python train.py --model="audio frame classifier" --dataset="synthesized solo parts of chorales (CocoChorales)" --train_examples=39062 --gain_aug_db=6 --n_mels=80 --hop_length=160 --input="log_mel" --spec_augment=true --win_length=512 --num_classes=73 --output_stride=2 --arch="ecapa_tdnn" --norm="batchnorm" --hidden_act="silu" --depths=[8] --kernel_size=3 --stem="single" --widths=[320] --label_smoothing=0.05 --init="lecun_normal" --optimizer="soap" --beta2=0.95 --learning_rate=0.002 --beta1=0.9 --shampoo_beta=0.95 --eps=1e-08 --precondition_frequency=20 --max_precond_dim=1024 --merge_dims=true --one_sided=false --adamw_lr_other_params=0.001 --max_grad_norm=5.0 --max_steps=10400 --batch_size=128 --epochs=34.1 --lr_schedule="cosine_restarts" --final_lr_fraction=0.1 --warmup_steps=520 --weight_decay=0.2 --adamw_weight_decay_other_params=0.05
Rows from block 5 of a small audio frame classifier, named by matrix and row number. Each number is 128 + 32 x the weight over its row's rms, rounded and kept within 0 to 255. All counts start at 0.
After each channel's rows are labels from the 100 clips, of 14976, where the channel reaches its highest value: "responds to" is what is common among them. Only what is clearly more common there than usual is listed. The data: synthesized solo parts of chorales (CocoChorales).
# c30: last pointwise conv (model.blocks.5.c3.0.weight, 320x320x1), inputs 0-159

c30.162 [161  92 122  55 126 168 146 109 181 182 105 169 151 197 132 178  87 105  75 117  94 126 168 127  91  98 113 215 148 104  97 123 108  84  85 108  89 136 135  96 107 102 174 121 133  96  92 107 171  46 118 139 185 211 130 156 178  85  66 194 134  23 164 113 105 180 124   0  43 155  75 170 140 165 199 119  47 161 159  63 107  89 107 111 172 135  99 105 148 117 131 133 126 165 123  97  90 135  82 179 152 150 104 138 141 182 149  95  86 141 139  74 125 170  75  90 120 136 157 148 114 110 113 192 110 126 137 132  57 125 117 145 104 141 130 125 142 143  95 113 134 135 112 130 190 138 102 132 113  98 157 121 127 142  73 159 105 117 149  75]
responds to: note G#4; horn; note A#4; note C5

c30.244 [115  97 163 140 114 102 162 148 149 151 189 135 102 144 144 138 126 165  88  91  92  87 105 139 144  81 164 137 150  96 114  80  99 140 149 145 148  94 132 131 168 159  89 123 143  88 171 109 238 150 129 129 105 167 135  80 100 172  84 157 147 133 131 117 185 180 133 179 146 154 118  81 189 124 149 181  85 110 132 158 107 130 118  93 151 113  87  94  60 174 131 142 116 129 153 154  70 134 130 157 139  93 125 139 106 136  87 117  93 100  85 103 135 100 144 108 184 169 155  94 125 116 130 168 106 101 138  81  83 138 148 120 133  99 109 146 210 114  69 125  98 159 151 111  87 128 155 136 140  98 101 181 138 153 123 106 210  96 117 146]
responds to: note E5; note F#5; flute

c30.234 [117  89  96 117  90 165 107 148 103  49 138 137 173 163 102  97  50 161 125 118  94  78  91  95  93 170 187 118 120 123 181 105 150 166 236  91 137  95 125  87 133 131 169  78 137 108 114 104 218 106 153  91  66 142  57  91  84  84 100 128 150 136 122 142 123  34  96 210 136 129 109 142 154 156 139  98 144 119  64 151 105 171 125 136 126 162 137 108 150  59 120 107 130 129 119 126 189 153 102 120 121  68 132 125  75 180 134 209  78 134 145 102  88 130 127 115 132 147 150  50 123  91 118 115 154 115 109 162 145 136 104 129 135 165 110 103  68 104 152  92 116 148 121 122 150 124  79 161 166 160 119 135 116 148  90 154 144 111  92 134]
responds to: note D5; note C5; note E5; horn

c30.175 [183 126 132 129 170 130 141 101  67 114  99 146 143 157 137 112 187  45 148 107 108 176 108  98 119 189 124 122 141 120 170 164 162 130 131 119 124 112 100 126   0 120 132 112 111 124 152  76  79  97  84 150  66  74 138 100  73  90 117 151 158 167 185  52 123 129 114 123 132 153  95 170  96  75 171 162 153 120  98 116 135  85  99 154 119 152 160 157 162 113  68 135 117 112 163 114 107 118 135 112 114 171 125 131 138  95 115 139 116 119 111 136 145 114 166 129 138 138  83 129 146 152  45 133  96  80 132 140 126 122 108 105 141 108  86 164 155  55 107  95 121 135 106 185 138 194 140 118 104 160  88 120 115 181 179 143 175 123 110  83]
responds to: note A#3; cello; note G#3; note D#3

c30.40 [129 117 176 129 160  77 132 114 129 159 193 105  68  92 155  97 194 177 162  63 125 103 170  52 153 108  80 122 154 131  83 202 129 138   0 156  49 161  72  90 164 116 169 193  85 138 169  50  57  68  59 125 174  96 139 147 142 160  81 115 140  96 136  82 125  65 115 155 150  31 139  53 103 155 118 105 145 161 152 196 132 135 103 133 116 118 193 138 145 138 143 179 121 101 123 107 127 118 132 153 124 106 127 175 102 147  98  83 126 134 109 128 148 114 145 123 115 116 156 178 155 105 104 136 104 106  89  85 136 142  88 157 113  97 120  85 102 170 116  97 110  95 124 102 184 117 123 120 143 142  78 145 102  81 142 122 105 143  94  80]
responds to: note C5; oboe; note A#4; note C#5

c30.156 [190 153 118 159  62  67  95  77 112 127 120 125 166 121  87  66  54 132 105 114 165 155 145 196  77  98 142 125 110 121 114 129 171  95 159 171 104 132 140 126 164 122 114  92 136 112  65 137 117 163 201 177 117  99 117 142 168  65 132 120 109 122  90 126 145 118  75 134  93 110 107 121 117 100  85 125  97 204 117 170  96 149 192  99 126 130 117 145 144  70 152  85 123  74 134 104 129 131  77 139 107 114 131 139  95 133 150  72 141  32  78  96  92 119 129 138 127 147  97 126 138 116  95 107 132  92 134 131  90 156  91 144  90 119 174 158 108 118  77 119 119 100  97 110 116 118 148 148 120  88 117 174 149 154 113  99 111 127 102 136]
responds to: note E4; note D#4; trombone; note F#4

c30.197 [121  88  92  72 107 160 127 217 145 116  55 117 148 101 113 139 140  66 153 152 144 121 145 106  71 218 165 120  92 102 252 162 120 143  94 133 130 145 147 174 149 194 108 121  89 125 151  92  49  92 190 185  78 198 149  95  66 124 218 136 113  80  75  79 188 137 103 160 145 109 144 172 102 122 179 131 117 104 148 209  98 108 147 109 142 122 142 140 102 142  90 147 138 121 160 102 158  94  74 119 138  95 131  79 157 130 161  88 153 109 178 166 118 116 134 119 143 177 158 150 129 117 141 171 154 150  98 169  91 126 152 179 128 136 139 152  98 112 120 157 106 187 135 132 144 141 204 126 108 147 169 130 116 155 162 133 118 145 125 114]
responds to: note C3; note G3; note F3; tuba

c30.231 [120 137 142 173 183 164 121 179 151  83 105  94 126 168  75 123 164  73 158 182 132 142 143 134 181 124  82 106  73  52 148 195 109 137  92 145 119 139 134 134  58 133  99 127 112 109  88 140 140  82 111 111 121 116 164 151 126 143 213 158 111 102 129 119 179 151 187  55 156 148  83  94 120 117 172  93  97 143  69 140 137 161  72 151 101 111 136 166 145 126 146 122  81 112 111 164 123 153  87  99 174  86 136 133 144 113  85  79 150 135 137 119 105 107 161 154 208 160 110  94 209 122 141 132  80 206 102 113 120 152  64 177 127  92 110 184  70 141 126 121  88 127 141 112 107 134 119 130 127  89  97 150 180 102 110 144 104 151 125 138]
responds to: note C3; note G3; tuba; note F3

c30.184 [194 150 114  69 129 145  71  88 103 131 111  19 119  78  69 173 102 138 148  94 105 130 136  75 153 168  52  96 122  82 102  73 131 172 167 147  79 129 108  67  62  81 203 177 126 150 141 160 112  98 130  96 154 135 164  66 200 107 105  91  99  31 125 157 148 144 173  13  14 182 159 106 118 103 154 144 158 107  79 148 176 144  77 129 123  98  77 112  55 109 117  87 117 160  96 102 126 168  94 135 108  88 119 155 149 155 115 144 136 134 148 120 118 166  95 138 131 100  71 146 144 145 140 106 147 128  99  96  92 154 110 166  90 120 121 131 142 150 158 139 114 172 185  90 178 100 140 188 120 121 142 137 125 111 154 115  94 173  73  74]
responds to: note C5; note F#5; note C#5; note G#5

c30.203 [ 30 197 114 104 179 138 124 120 115  96 130 151 123 175 136 177 122 137 120 137 111  94 122 100 165 151 159 147  96 148 177 130 157  95  42 153 144 112  93 154  66 103 160 122 103  82 155 118  96  85 106 155 188 203 126 125 211 129 127 187 139 138 187  37 137 156 168  40 166 169 125  83 113 229 113  46  86 145 255 150 134 148 104 111 125 130 122 145 174  94 127  63 117 141 181 130 163 239 140  86 196  72 140 126 145 126  86  92  97 113 109  81 169 103 119 118 119  95  96 104 127 107 194 122 126 122 157 146  98 112 136 100 111 125 142 141 187 123 146  87  92 140 131 126  92 132 136 106 149  83 112  93 126 148  97 134 131 112 113 116]
responds to: note A4; horn; tuba; note D3

c30.273 [134  99 140 173 130 168 186 113 163 135 147 137 130 123 128 146 138 120 128 157 175 185 147 108 138 145 140 140 190 139 109 152 119 109  66 153 183  88 136 154 204 188 109 201 119 141 118  72 149 117 131 108 178  57  92 152 160 119 167 116  92 164  86 103 122 153 121 149 131 255 115  91 108 113 120 111 116 123 111 147 131 126 162 151 102 139 125 120 122 104 110 163 128 198 150 111 127 144 182  98 128 169  89 160  72 114 154 128 174 171 161 144 111 128 176 168 121 175 114  97  72  78 107  86 157 133 175 103 133 137 148  92  96 119  97  99 117 132 178 134 105 109  90  98  85 122  75 127  70 113 151 103 145 110  84 134  88 126 143 113]
responds to: tuba; note A#2; note A#3; note G#3

c30.291 [127 109 129 126 151 125 123 160 116  83 172 131 145 122 118  97 142 119 177  99  81 208 128  93 151 106 138  87 137 141 142 142 139 135  61 121 125  88 114 123 154 217 211 110 151  90 101  96 119  83 113 218 155  87 134  94 167  96 156  98 194 100 106 114 136  80 129 112 121  57 150  98 101  79  91 117 169 124  85 232 134 153 146 145 167 125 102 142 202 146 124 134 138 141 156 145 158 133  92 176 161 149 103 142  97  61  59 137 110 110 127 131 149  78  83 153 131  98 137  93 109 167 130 147 129 102 122 103  96 180 161 176 111 126 135 156 158 130 153 176 126 180 144 138 105 192 223 124 111 121 139  88 107 172 162  92 164  80 124 110]
responds to: note C5; note C#5; horn; note A#4

c30.225 [100 131 136 149  94  35 122 135 110 117 126 136  78  75 150 151 149 138 145 122 139 123 111 128 138 187 135  63  90 142 132  96 108 173 152 136 129 105 205 127 166 119 141 110 133  95 141  69  92 171 135 156 119 110  74 124  51  67 149 133 158 126 107  67 128 132  65 121 143 154 120 124 132 138  66 122 112 144  43 124  93 136 174  83 144  78 149 206 129 133 110  98 157 115 140 131 153  82 125 133 118 117 110 101  80  90 122  84 128  93 249 170 126 102 148 118 187 106 123 109 122  99 115  58 129  74 152 158 179 151 140  85 108  86 106 159 163 139 126 175  70  88 169  89  96 114 113 135 108 166 161 127 156 116 116 109 106 109 104 173]
responds to: note E4; note D4; trombone

c30.189 [ 99  66  58 153 129 112 136 155 103 136 155 159 227 126  99 205  62  92 146 133  94 115 203 106 124  60 104 105 129 160 125  97  99 116  59 150 136 125 101 135 137 125  97 125 187 141 112  86  96 184 140 162 150 163  63 145 145 111  82 159 131  84 122  56 195 185  97 107  92 176 142 188 111 133 200  71 128 150  45  89 134 103 150 160 121 114  86 128 143  75 136 151 127 103 157 123 106  82 109 138  67 116 136 134  95 162 136  91  83  95 134 120 146  76 173 100 141 138 110 127 151 146  98 134 149 105 114 134 138  58 158 125 171 136 142  96 124 106 113  98  81  76 127 122 131 155 147 127 120  86 120  96 126 147 152 121 165  62 119 128]
responds to: note A#2; note A#3; note F3

c30.211 [114 115 121  86  41 191 165 165 165  98  85 128 140 138  73  54 130 131 157 143  96 135 159 108  77  82 210 148 109 118 117 160 110  90 164 119 138  59  62 108 112 177 230 121 168 143  20 103 103  63 101 100 114 121 125  78 153 117 125  87  98 128  62 175 164  47 196 158 125  63 196 135 135 118 164 158  82 178 123 108 109 120 152 134  96 147 150 161 139 125  96 145 139  96 107 117 167 148 133 156 140 155 149  75 110 136 153 145  68  68 133 146 121 124 132  83 109  91 177  90 165 136 147 111  99 146 122 127 131 101 134 102 149 105 138 110 131 144 140 121 113 136 145 130 100  99 160 144 161 105  77 122 170 150 149 163 101 107  94 157]
responds to: note A4; note B4; note G#4; oboe

c30.257 [229 140 138 101 158 140 182  70  46 139 137  97 141  92 192 151 111 178 119  79  66  70 170 125 193 168 127 101  97 131 119  52 205 185 128 138  77 194 158 116 149 125  84 180 170  81 158 124 200 169 129  95 130 153 126 102  96 225 127 216 140 116 157  77 116 126 132 137  88 126  74 130 144 113 161 199 180 116 182 101 117  89 138  75 110 161 125 100 161 143 142  71 103 162 164 114 111 199 108  95 162 141 119 139 123  84 145 133 149  89 120 177 164 159  94 128 200  88 122  95 152 101 178  85 116 120 109 178 119 156 135 104 116 112 141 148 183 100 119 168 127 155  98 114 146 134 155 143 114 161  99  67 102 155 148 180 192 169 102 111]
responds to: note E5; flute; note F#5; note D5

c30.319 [112 114 135 164 131 112 175 139 154 125 157 113 172 110 117 190 173 141 117  63 125 210  98 130  86 182 201 150  87 184 102 179 117 143  51 132 151  97 139  68 124 141 132 149 156 106 120 175 162 144  96 154 143  35 125 103  40  97 109 128 126 127 133  91 138  78 148 135 146 207 121 155 136 128  97  86 146  96 131 144 161 104 142 111 115  77  78 132 112 109 138 107  78 157 160 132 120  57 125  82 163 193 180 125 161 181 151 125 153  87 160 129  83 117 144 157 124 152 208 124  97  86 130 136 136 115 135 118 131  90 150 144 139 179 137 123 123 106 124 102 151  86 130  77 105 187 123 153 101 111 147 138  95 158 121 168 189  86 128 116]
responds to: tuba; note C#4; note B3; note A#3

c30.187 [117 118 118 128 173 177 128 129 195  80  93  78 139 114 159 134  92 119  99 145  78  98 158 165 117  34 139 147  63 108 148 162  95 134 121 125 101  92 137 125  92  70 159 102 183 109 100 116 144 112  79 150 124  67 121 153 147  43 179 112 106  85 102 130 127 115  96 145 147  77 155 146  92 157 128 124 113 117 172 105 117 172 141 138 167 126 122 104 162 115 104 118 146  97 134  88 118 107 148 107 128 111 100  94 123 170 106 178  72  57  91 103 146 126 112 110 178 169 119 123 167 147 123 140 120  70 148 161 109 130  81  90  49 196 122 206 134  77 117 129  97 118 174  68 134 131 174 128  76 107 167  70  89 176 149  93 165  94  91 123]
responds to: note A4; horn; note B4; note G4

c30.167 [121 120  97 181 108 120 154 146 158  65 135  91 155 168 121 121 130 113 172 133 120 160 106 142 116 169 107 129 134 170  52 155 144  81 168 130 116  98 106 122 177 195 148  91  73 128 130 123 177 130 142  75 203 112 105  49 119 150  96 161  87 131  98 115 103 122 138  72 131 112 126 139  91 122 109  50 192 184 133 110 117 145 157 146 118 121 127 135  92 160 144 115 115 124 170 156 125 108 106 123 128 152 165 118  86 148 162 155 140  97 120 157 116 163  90 134 134  73 165  69 153 110 135 145 123  93 177 140 105  71 125 112  99 178 149 150 107 118  74  71  95 149 141 151  92 127 162 193 222 123 102 171 125 189  72 146 143 110 151 156]
responds to: note G#3; note A3; note F#3; tuba

c30.262 [112 107  43 132 113 110 134 150 151 137  67  92 175 191 195 145 167 111 157 129 173 111 153 112 155 196  88  92 166 177 137 107 102 130 159 108 116 141 157 100 169 111 175 223 148 111 121 116 154 104 107 169 120  72 157 124  34 107  84 155 143 133  98 123 102  90 114  91 101  75 143 118 137 160  85 124  36 104 100 131 111 142 168  60 201 106 126 166 136  76  87 118 132 128  69  93 150 117  83 142 160 145  95  86 130  99 125 153 138 135 117 159  79 137 107 135 134  66 151  43 143 135 109  62 181 111 148  92 184 118 147 146 113 112 137 160 123 177 179  67 132 140 117 157 144 148 120 151  42  94 118 137 111 182 105 171 114 141 119 134]
responds to: note G#4; horn; note A#4; note A4

c30.288 [ 98 149  94 150  50 186 135 165 145 120  26 156 153 113 106 157 112 177  61 100  98 132 126 177 166 139 150 124 118 186 101 105 119 178 144 109 102 116 123 129  42 150  79 107 108 132 105 150  77 140 178 131 131 159 207 112 167 157 142 146 146  95 191  91 143 135 120 103 175  93 100 113 137 161 153 126 166 133 100 139 133 150  88 129 174 144 129 128 121 148  98 144 122 155 133  77 152 155 137 113  97  97 138 131 101  95 162 172 155 129  96 103 101 142  98  93 141 157 108 147 185 127 124 127 145 106 136 104 113  90 126 133 148 121 151 131 161 102 107 130 112 165 168 133  78 115 131 128 140 161 143  99 127 107  93 143 127 145 142 151]
responds to: tuba; note F#3; note G#3; note C#4

c30.154 [ 65 135 124 166 129 137  97 111  97  99 148 111  88 145 124 208 132 109 205 108 159 177 140 143 164 145 130 138 113 144 138 132 204 113  72 133 145 100 112 107 169 133 131  82  65 152 122 124 183 142 153 143 196  96 151 106 116 208 136 168 126 140 137  88 117 122 124 109 142 118 126  95 192 131  90 172  96  95 134  95 117 146 159  96 110 122 111 196 115 167 149 119 100 217 148 111 136  99 184 175 120  94 188  95 119 140 112 135  94 100 133 148 148 138 148  89 119 103 163 133 132 141 107 133 120 123 129 115  93 119 120 112 129 161 140 149 145 164 115 104 168 135 138 131 118 121 152 139 125 108 113 150 157  92 127 194 134 155 127 102]
responds to: note G#3

c30.32 [ 97  71 164 100 125  79 101 134 145 118 112 125 154 157 101 123 108  91 140 153 169 130 188 115  89  73 136 152 129 101 168 170 101 160  94 155  80 176 192 176  49  91  95 103 161  71  85 125 112 179 170 117 119 143 216 158 195 109 149 102 103  78 149 133 161 125 133  45 111  71 143 144 128 118 114 204 152 131  95 202 160 103 105 134  87 103 205  90 117 146  91 138 169  98  70 147 116 120 158 107 101 167 111 124 128  81  94  99 117 126  84  70 120 127 138 158 143 122 160 122 136 152  93 125 161 131 121 140 144  88 110  96 122 114 119 114 188 129 142 161 132 139 108 138 109 152 131 143 147  79  87 112  78 111 149  74 126 140 116 162]
responds to: note E5; flute; instrument: violin; note F#5

c30.256 [139 144 126 140 138 142  78  79 140 132 133 148  87 202 188 168 128  72 106 109 139 113 110 108 119  30 125 103 120 101 191 119 189  79 139 123 113  80  96 122 133 187 174 100 173 123  69 146  88  72 130 121 119 150 131 101  54 154 146 106  64 172 132  69 139 144 107 147 118 104  91 101  56 126 132 161 149 119 140 153 159  85 100 101 152 138 151 138 169 139 135  92 123  96 137 136  92 187 111 141 131  82 153 101 113  98 145  73 144 109  97  98 113  60 139 131 119 109 142 130 136 148 172 139 117 117 129 112 161 130 117  99 170  90 117 112 103 126 100 109 141 100 163 137 123  76 110 140 126 133  70 127 172  95  65 178 136 101 128 102]
responds to: note C5; note A3; tuba; horn

c30.165 [152 129 114  75  88 105  84 105  28 102 155 175 197 113 163 138  87 138 196 127 110 177 148 134 117 148 142 158 118  99 162 141 171 156 128 101 100 167  87 120 235 119 100 118  87  61 100 137 148 184 151 142  63  48 160 145 229 166 193 137 156 100 103 112 137 118 139 141  76 131 132 124 170  28 192 118 108 108 121 125 138 134 145 163 157 118 128 126 142 122 142 129 182 143 141 125 115 150 152 108 157 143 158 129 125 153 131 179 132 103 135  74 137 176  77  97  97 104 111 115 130 143 103 177 148 120 181 152 125 139 142 132 115 147 139 119 157 102 165 151 127 134 138 158 121 164 147 170 143 151 117  85 132 116 122 126 103 143 100  57]
responds to: note E5; note F#5; violin

c30.43 [ 98 102 116 202  90 155 101  81  82 116 212 172  71 105 145 143 132 146 164 100 113 159 135 139 122 219  90 159 100 121 132 177 110 132  64 100  98 121 126  61 144 176 101  92 164 128  84  82 171 106 105  83 173 128 169 127 139  92  98 102 163 123  85  87 128  93 146 160 126 103  98 174 146 118  85 136 163  57 106 122 151 116 109 103  92 124 126 183 171 148  96 126 151  98 146 126 125  96 120 118 129 156 116  89 156 147 132 142 130 120 109 151 124 148 106 112 226  80 170 110 140 123 102 100 174 128 119 130  99  81 154 162  77 115 145 154 104  74 148  98 160 117  95 138 109 121 124 138 160 114 122 137 138 115 126 166 106 115 117 176]
responds to: note C3; note G3; note F3; tuba

c30.31 [ 92  71 115  90 202 185  96  88 134 105 144 149 173  87 113  73 106 113 121  92 101  98 122 112 132 124 126 128 129 116 136 132 122 135 140 105 182 117  70  89 126 125  74  88 102  71 124 132 177 132 181  89 165  96 193 152  74  94 150 161 104 106  89 175 117 116 119 123 112  86 154  99 105 114  87 129 107 172  78 165 100 139 142 113 174 126 142 181 137 121 140 156 137 158 151 156  61  98 115 137 142 147 166 127 102  84 142 121 118 171 143 175 154 118 123  87 155 125 164 142 183 182 118 102 114 144 112 114 125 164 122 105 138 136  76 130 143 147 112 124 117 179 121 117  98 145 115 141 168  86 115 185  94 170  95 123 111 105 150 156]
responds to: tuba; note A3; note A#3; note G3

c30.301 [116 126 150 184  96 130 195 172 106  82  93 111 124 170 123 135 120 112 176 135 171 114 144  98 129 122 189  97 135 117 156 160 162  96 156 157  63 155 126 159  78 179 118 223 137 111  93 115 209 144 117  76 186  90 127 154 114 150 142 193 107 102 170 118 125  81 147 110  92 110  78 109 125 175 176 113 223 135 161 183 131 126  92  96  96 126 122  96 192 136  74 137 116 111 135 161  78 142 158 102 126  93 116 115 120 124 133 142 164 170 120 141 174  91 109 142 139 157  79 230  88 159 121 143 123 129 136 107 118 174 105  92 188 128  93 162 123 151 125  97  95 146 126 108 137 138 118 148 112  57 137 135 137 145 144 143 142  97 149 153]
responds to: note G#3; note C#3; tuba; note F#3

c30.296 [195  96 119 133 133 146 107  91 109 112  72 109  99  71 126  80 118  76 143 132 101 175 151 120  66 170 105 137 151 108 102 131 148 151 192 138 125 112  96 150  89 143 140 145 164  40 115 108 148 145  81 120 138 143 117 175  99 133 118 157 171 125 163  71 154  69 122 150 142 120 122  99 215 138 125 128 133 163  95 110 128 123 101 102 124 119 110 183 136  81 147 112 150 133 144 113 133 143 108 124  90  86 134 147 140  98 142 150 148  40 109 110 128  91  67 123 119 115 159   0 106 135 112 148 171 139 111 119 113 120 103 213 150 101 141  92 146 139 184 149 101 122  87 111 109 160 165 117 158  65 218 146 150 106 193 153  89 147 182 133]
responds to: note C3; note D#3; note G3; cello

c30.255 [150 144 120 124 165 145  81  99 158 100 136 145 164 115 106  44 135 150  97 138 128  78 145 150 101 163  88 131 150 122 109 148 151 113 109 141 126  85 150 148  75 109 125 107 121 137 122 115  66 133  57 138 139 122  84 159 139 165  88  92 150 137 112 124 142  95  78 176 117 191 132 110 110 138 184 153 134 117 188 183 131 168 154 115 110 220 121 122 159 126 110  94 121 193 152  80 123 133 100 133 112 135 155 208  80 213 186 140 150 141  93 128  71 169 110 177 143 127  85 135 157 135  70 110 116 102 114 112  94  67  91 169 119 108 138  80 170 100 154  95  90 149  89 117  71 119  94 101  98 130 100 109 108 113 152 136 123 146 142 120]
responds to: note D5; note E5; note B2; note F#3

c30.215 [144  94 140  41 177 146 152 183 130 128 146 110 149 180 129  75 145  92 113  70 162  69 141 110 193  89 148 145 107 157 126 196  88  86 117 101 123  87 102 159 114 220 197 147  89 203 109 145 127 144  99 180 127 160  80 113 184 138  58  97 136 147  97  88 130 173 132 119 108  98 200 187  92  57 210 177 117  64  88 147 104  93 123 112 105 122 110 117 120  82 103  99 137 141  91 119 151 129 152 109  98 145 144 128 156 112 121 108 181 156 117 154  72 146 179  94  92 126 121 103 125 120 117 101 103 130 107 100 115 153 101 164 166  77 115 114 116 108 144  99 106 125 134 109 113 113 156 114 124  96 134  55 165 126 168 112  51  92 107  93]
responds to: note D5; note C5; note B4

c30.17 [136  95 188 161 134  86 144 181 131 163 223 118 147 152 109 187 168  88 202 101 206 188 139 120 107  66 147 154 124  76  95 167  96 178 176 106 111 110 113 155 126 125  88 108 116 126  99  75 105 167  76 142 173 106  79  89 159 163 113  64 128  72 150 149  83  77  84  96  99 103  99 141  86 130  73 158 188 148 152 114 117 185 131 143 137 171 118 120 111 120  63 119  78 123 134 178 117 130  98 167  97 168 132 171 159 131 135 182 185 184 160 133 161 137 125 131 147 130 153 113  73 114 121 108 108 131 171 129 165  77 114 145 123 168 111 131  98  79  94 103 125 148 106 107  65 197 116  96 102 121 134 103 102 130  91 119 148 141 149 143]
responds to: note G#3; note C#4; tuba

c30.310 [ 79 175 139  88 153 148 162 111 115 124 124 114 231  91 140 191 196 110 170  86 131 169 143 117 105 129 182 180 129 115 173 125 138  89  66 109  64 145 128  63 146 120  94  96 114 113 102 117 154  98 105 123 102  92 133 111  89 162 176  84 169 138 112  89 118 106 122 157  85 102 135 147 165  83 158 131 162  73 110 109 151 113 137  82 161 147 162 125 127  87 107 152 138 149 138 150 108 150  94 102 107 134 112 106 152 166 136 129 107 117 115 128 112 109 168 146 101 135  97 114  75 119 144  94 113 176 100 114  99 129 114 145 124 129 121 133 181 141 161 142  87 147  90  98 139 104 133 176 131 105 113 118 173 117 149 124 149 113 139 152]
responds to: note A#2; note E5; note F#5; note A#3

c30.150 [150  95 170  60 108  72 110 182 175 124 149 139 155  69 108  86 119 109 131 122  76 163 139 133 108 132 164 134 113 151  38 229 187 136  95 153 118  71 223  90 204 182 149 114 104 166 188 159 136 157 184 158 107 243 188 164 108 124 137 164 164  97 195 147  90 118 131 146 147 151 161 187 150 103 121 120 160 131  94 139 104  92 104 125 216 146 116 130 158 149 162 129 200 133 131 149 133  68 162 108 136 144 104 150 143 138 150 119 176 166 155 127 110 151 153 191 138  86 149 104 116 156 156 123 184 112 180 148 139 148 145 137 111 134 150 114 121 115 144  87 150 116 148 105 178 106 122 100 120  82 126 142 152 115 141 131 126 106  90 103]
responds to: note A#2; note A5; note A#3; note G5

c30.212 [147 146 144 162 172  42 103 130 175 109 117 130 122 107 193  89 141 132 119 126  94  78 156 145 202  88  79 132 150  95 145 148  84 132  93  92 139  96 146  86 161 129 169 232 129  86 148 104  95  93 164 126  96 184  95 112  93 151 118 132 127 103 135 154  97 125 161 145  36 114 137 125  98 108  98 152 155 135 141 149 117 119 139 136 160  78 195 146  79 169 118 118 132 116 149 117 155  79 128 168 167 136 118 136 130 123 102 130 136 125  80 162  83 176 107  91 138 172 175 180  74 162 122 101  99 136 116 161 115  95 155 104 117 141 120 106 125 124  89 146 125  82  81  95 137 164 159 104 146 118 179 172  95 115 141 120 109 203 157 150]
responds to: note A#3; note G#3; tuba; note C4

c30.9 [ 55 148 186 111 135 102  91 143 116 172 188 109 155  80 135 138 172  96 116 146 255 135 187 145 140 125 135 208 196  94  56 105 105 153 120 121 101 186 158 109 139 122  80  78 152  97 139  98 149 173 135 120  48  99 127 114 146 118 155 104 140 149 123 116 176 107 108  82  81 117 133 119 116 140 170 100 173 149 109 191 114 120 149 117  81 129 109 145 100  99 151 126 106  82 143 116  76 108 151 103 105  93 101 144 133 151 114 143 135  99  69  84 129 121 148 117 161 127 137 132  91 100 149 100 130 102  94 139 146  77 118 132 154 118 134 128  99 118 111 115  99 182 134 105  98  94 164 118 150 135  83  96 177 166 142 145 120 114  91  86]
responds to: note A#5; note G#5; note G5; instrument: flute

c30.289 [184 165 150 168  82  99 100 139 127 192 222  89 101 141 114 103 143  34 137 165 145 144 106 189 101 111 144 147 123 167 101  71 182 142 138 132 138 132 180 160 164 136 112 216  66 164  83  56 175 108 235  57 138 101 147  78 142 123 135 108 185  56  96 118  77 178 122  62  22 155  86 159 110 160 144 178 126  67 150 111 180 126  88 104 131  92 104  90 120 146 131 124 136 163 143 142 167 170 161  97 171 159 145 136 175 151 134 142 108 158 104 144  89 166  93 152 137  72 159 154 126 137 164  95 137  99  82 138 139  87 103  96 108 137 122 170 175 107 163 144 143 128 154 123 140 144 155 191 116 117 188 148 128 149 107 132 141 156  87 123]
responds to: tuba; note E3; note F#3; note C3

c30.42 [ 94 110 131 172  48 187 149 123 158 145  92 155 126 143 187 128  83 140  70 112  82 119 187 159  93  84 103 121  85 101  86  41 100 104 168 161  74 100 133  89 153 178  95 104 175 100 117 130 104 124  92 162 132 108  72 156 104 101 133 175 154 112 213 146 154  68  81 166 141 158 156 135 147 103  90 170 119  83 121 119  64 120 129 148 149  79 123 170 130  72  89 118 120  98 169  70  68 114 104 112 136 100 129 135 147 142 125 141 128 101 105 145 119 164  77 101 104 110 128 109 100 164 119 135 137  98 139 103 146 137 166 102 104  67 119  98  68 107 123  67 102 144 148 155 129 155 176 148 115 175  93 155 154 134  78 129 106 128 113 132]
responds to: note C5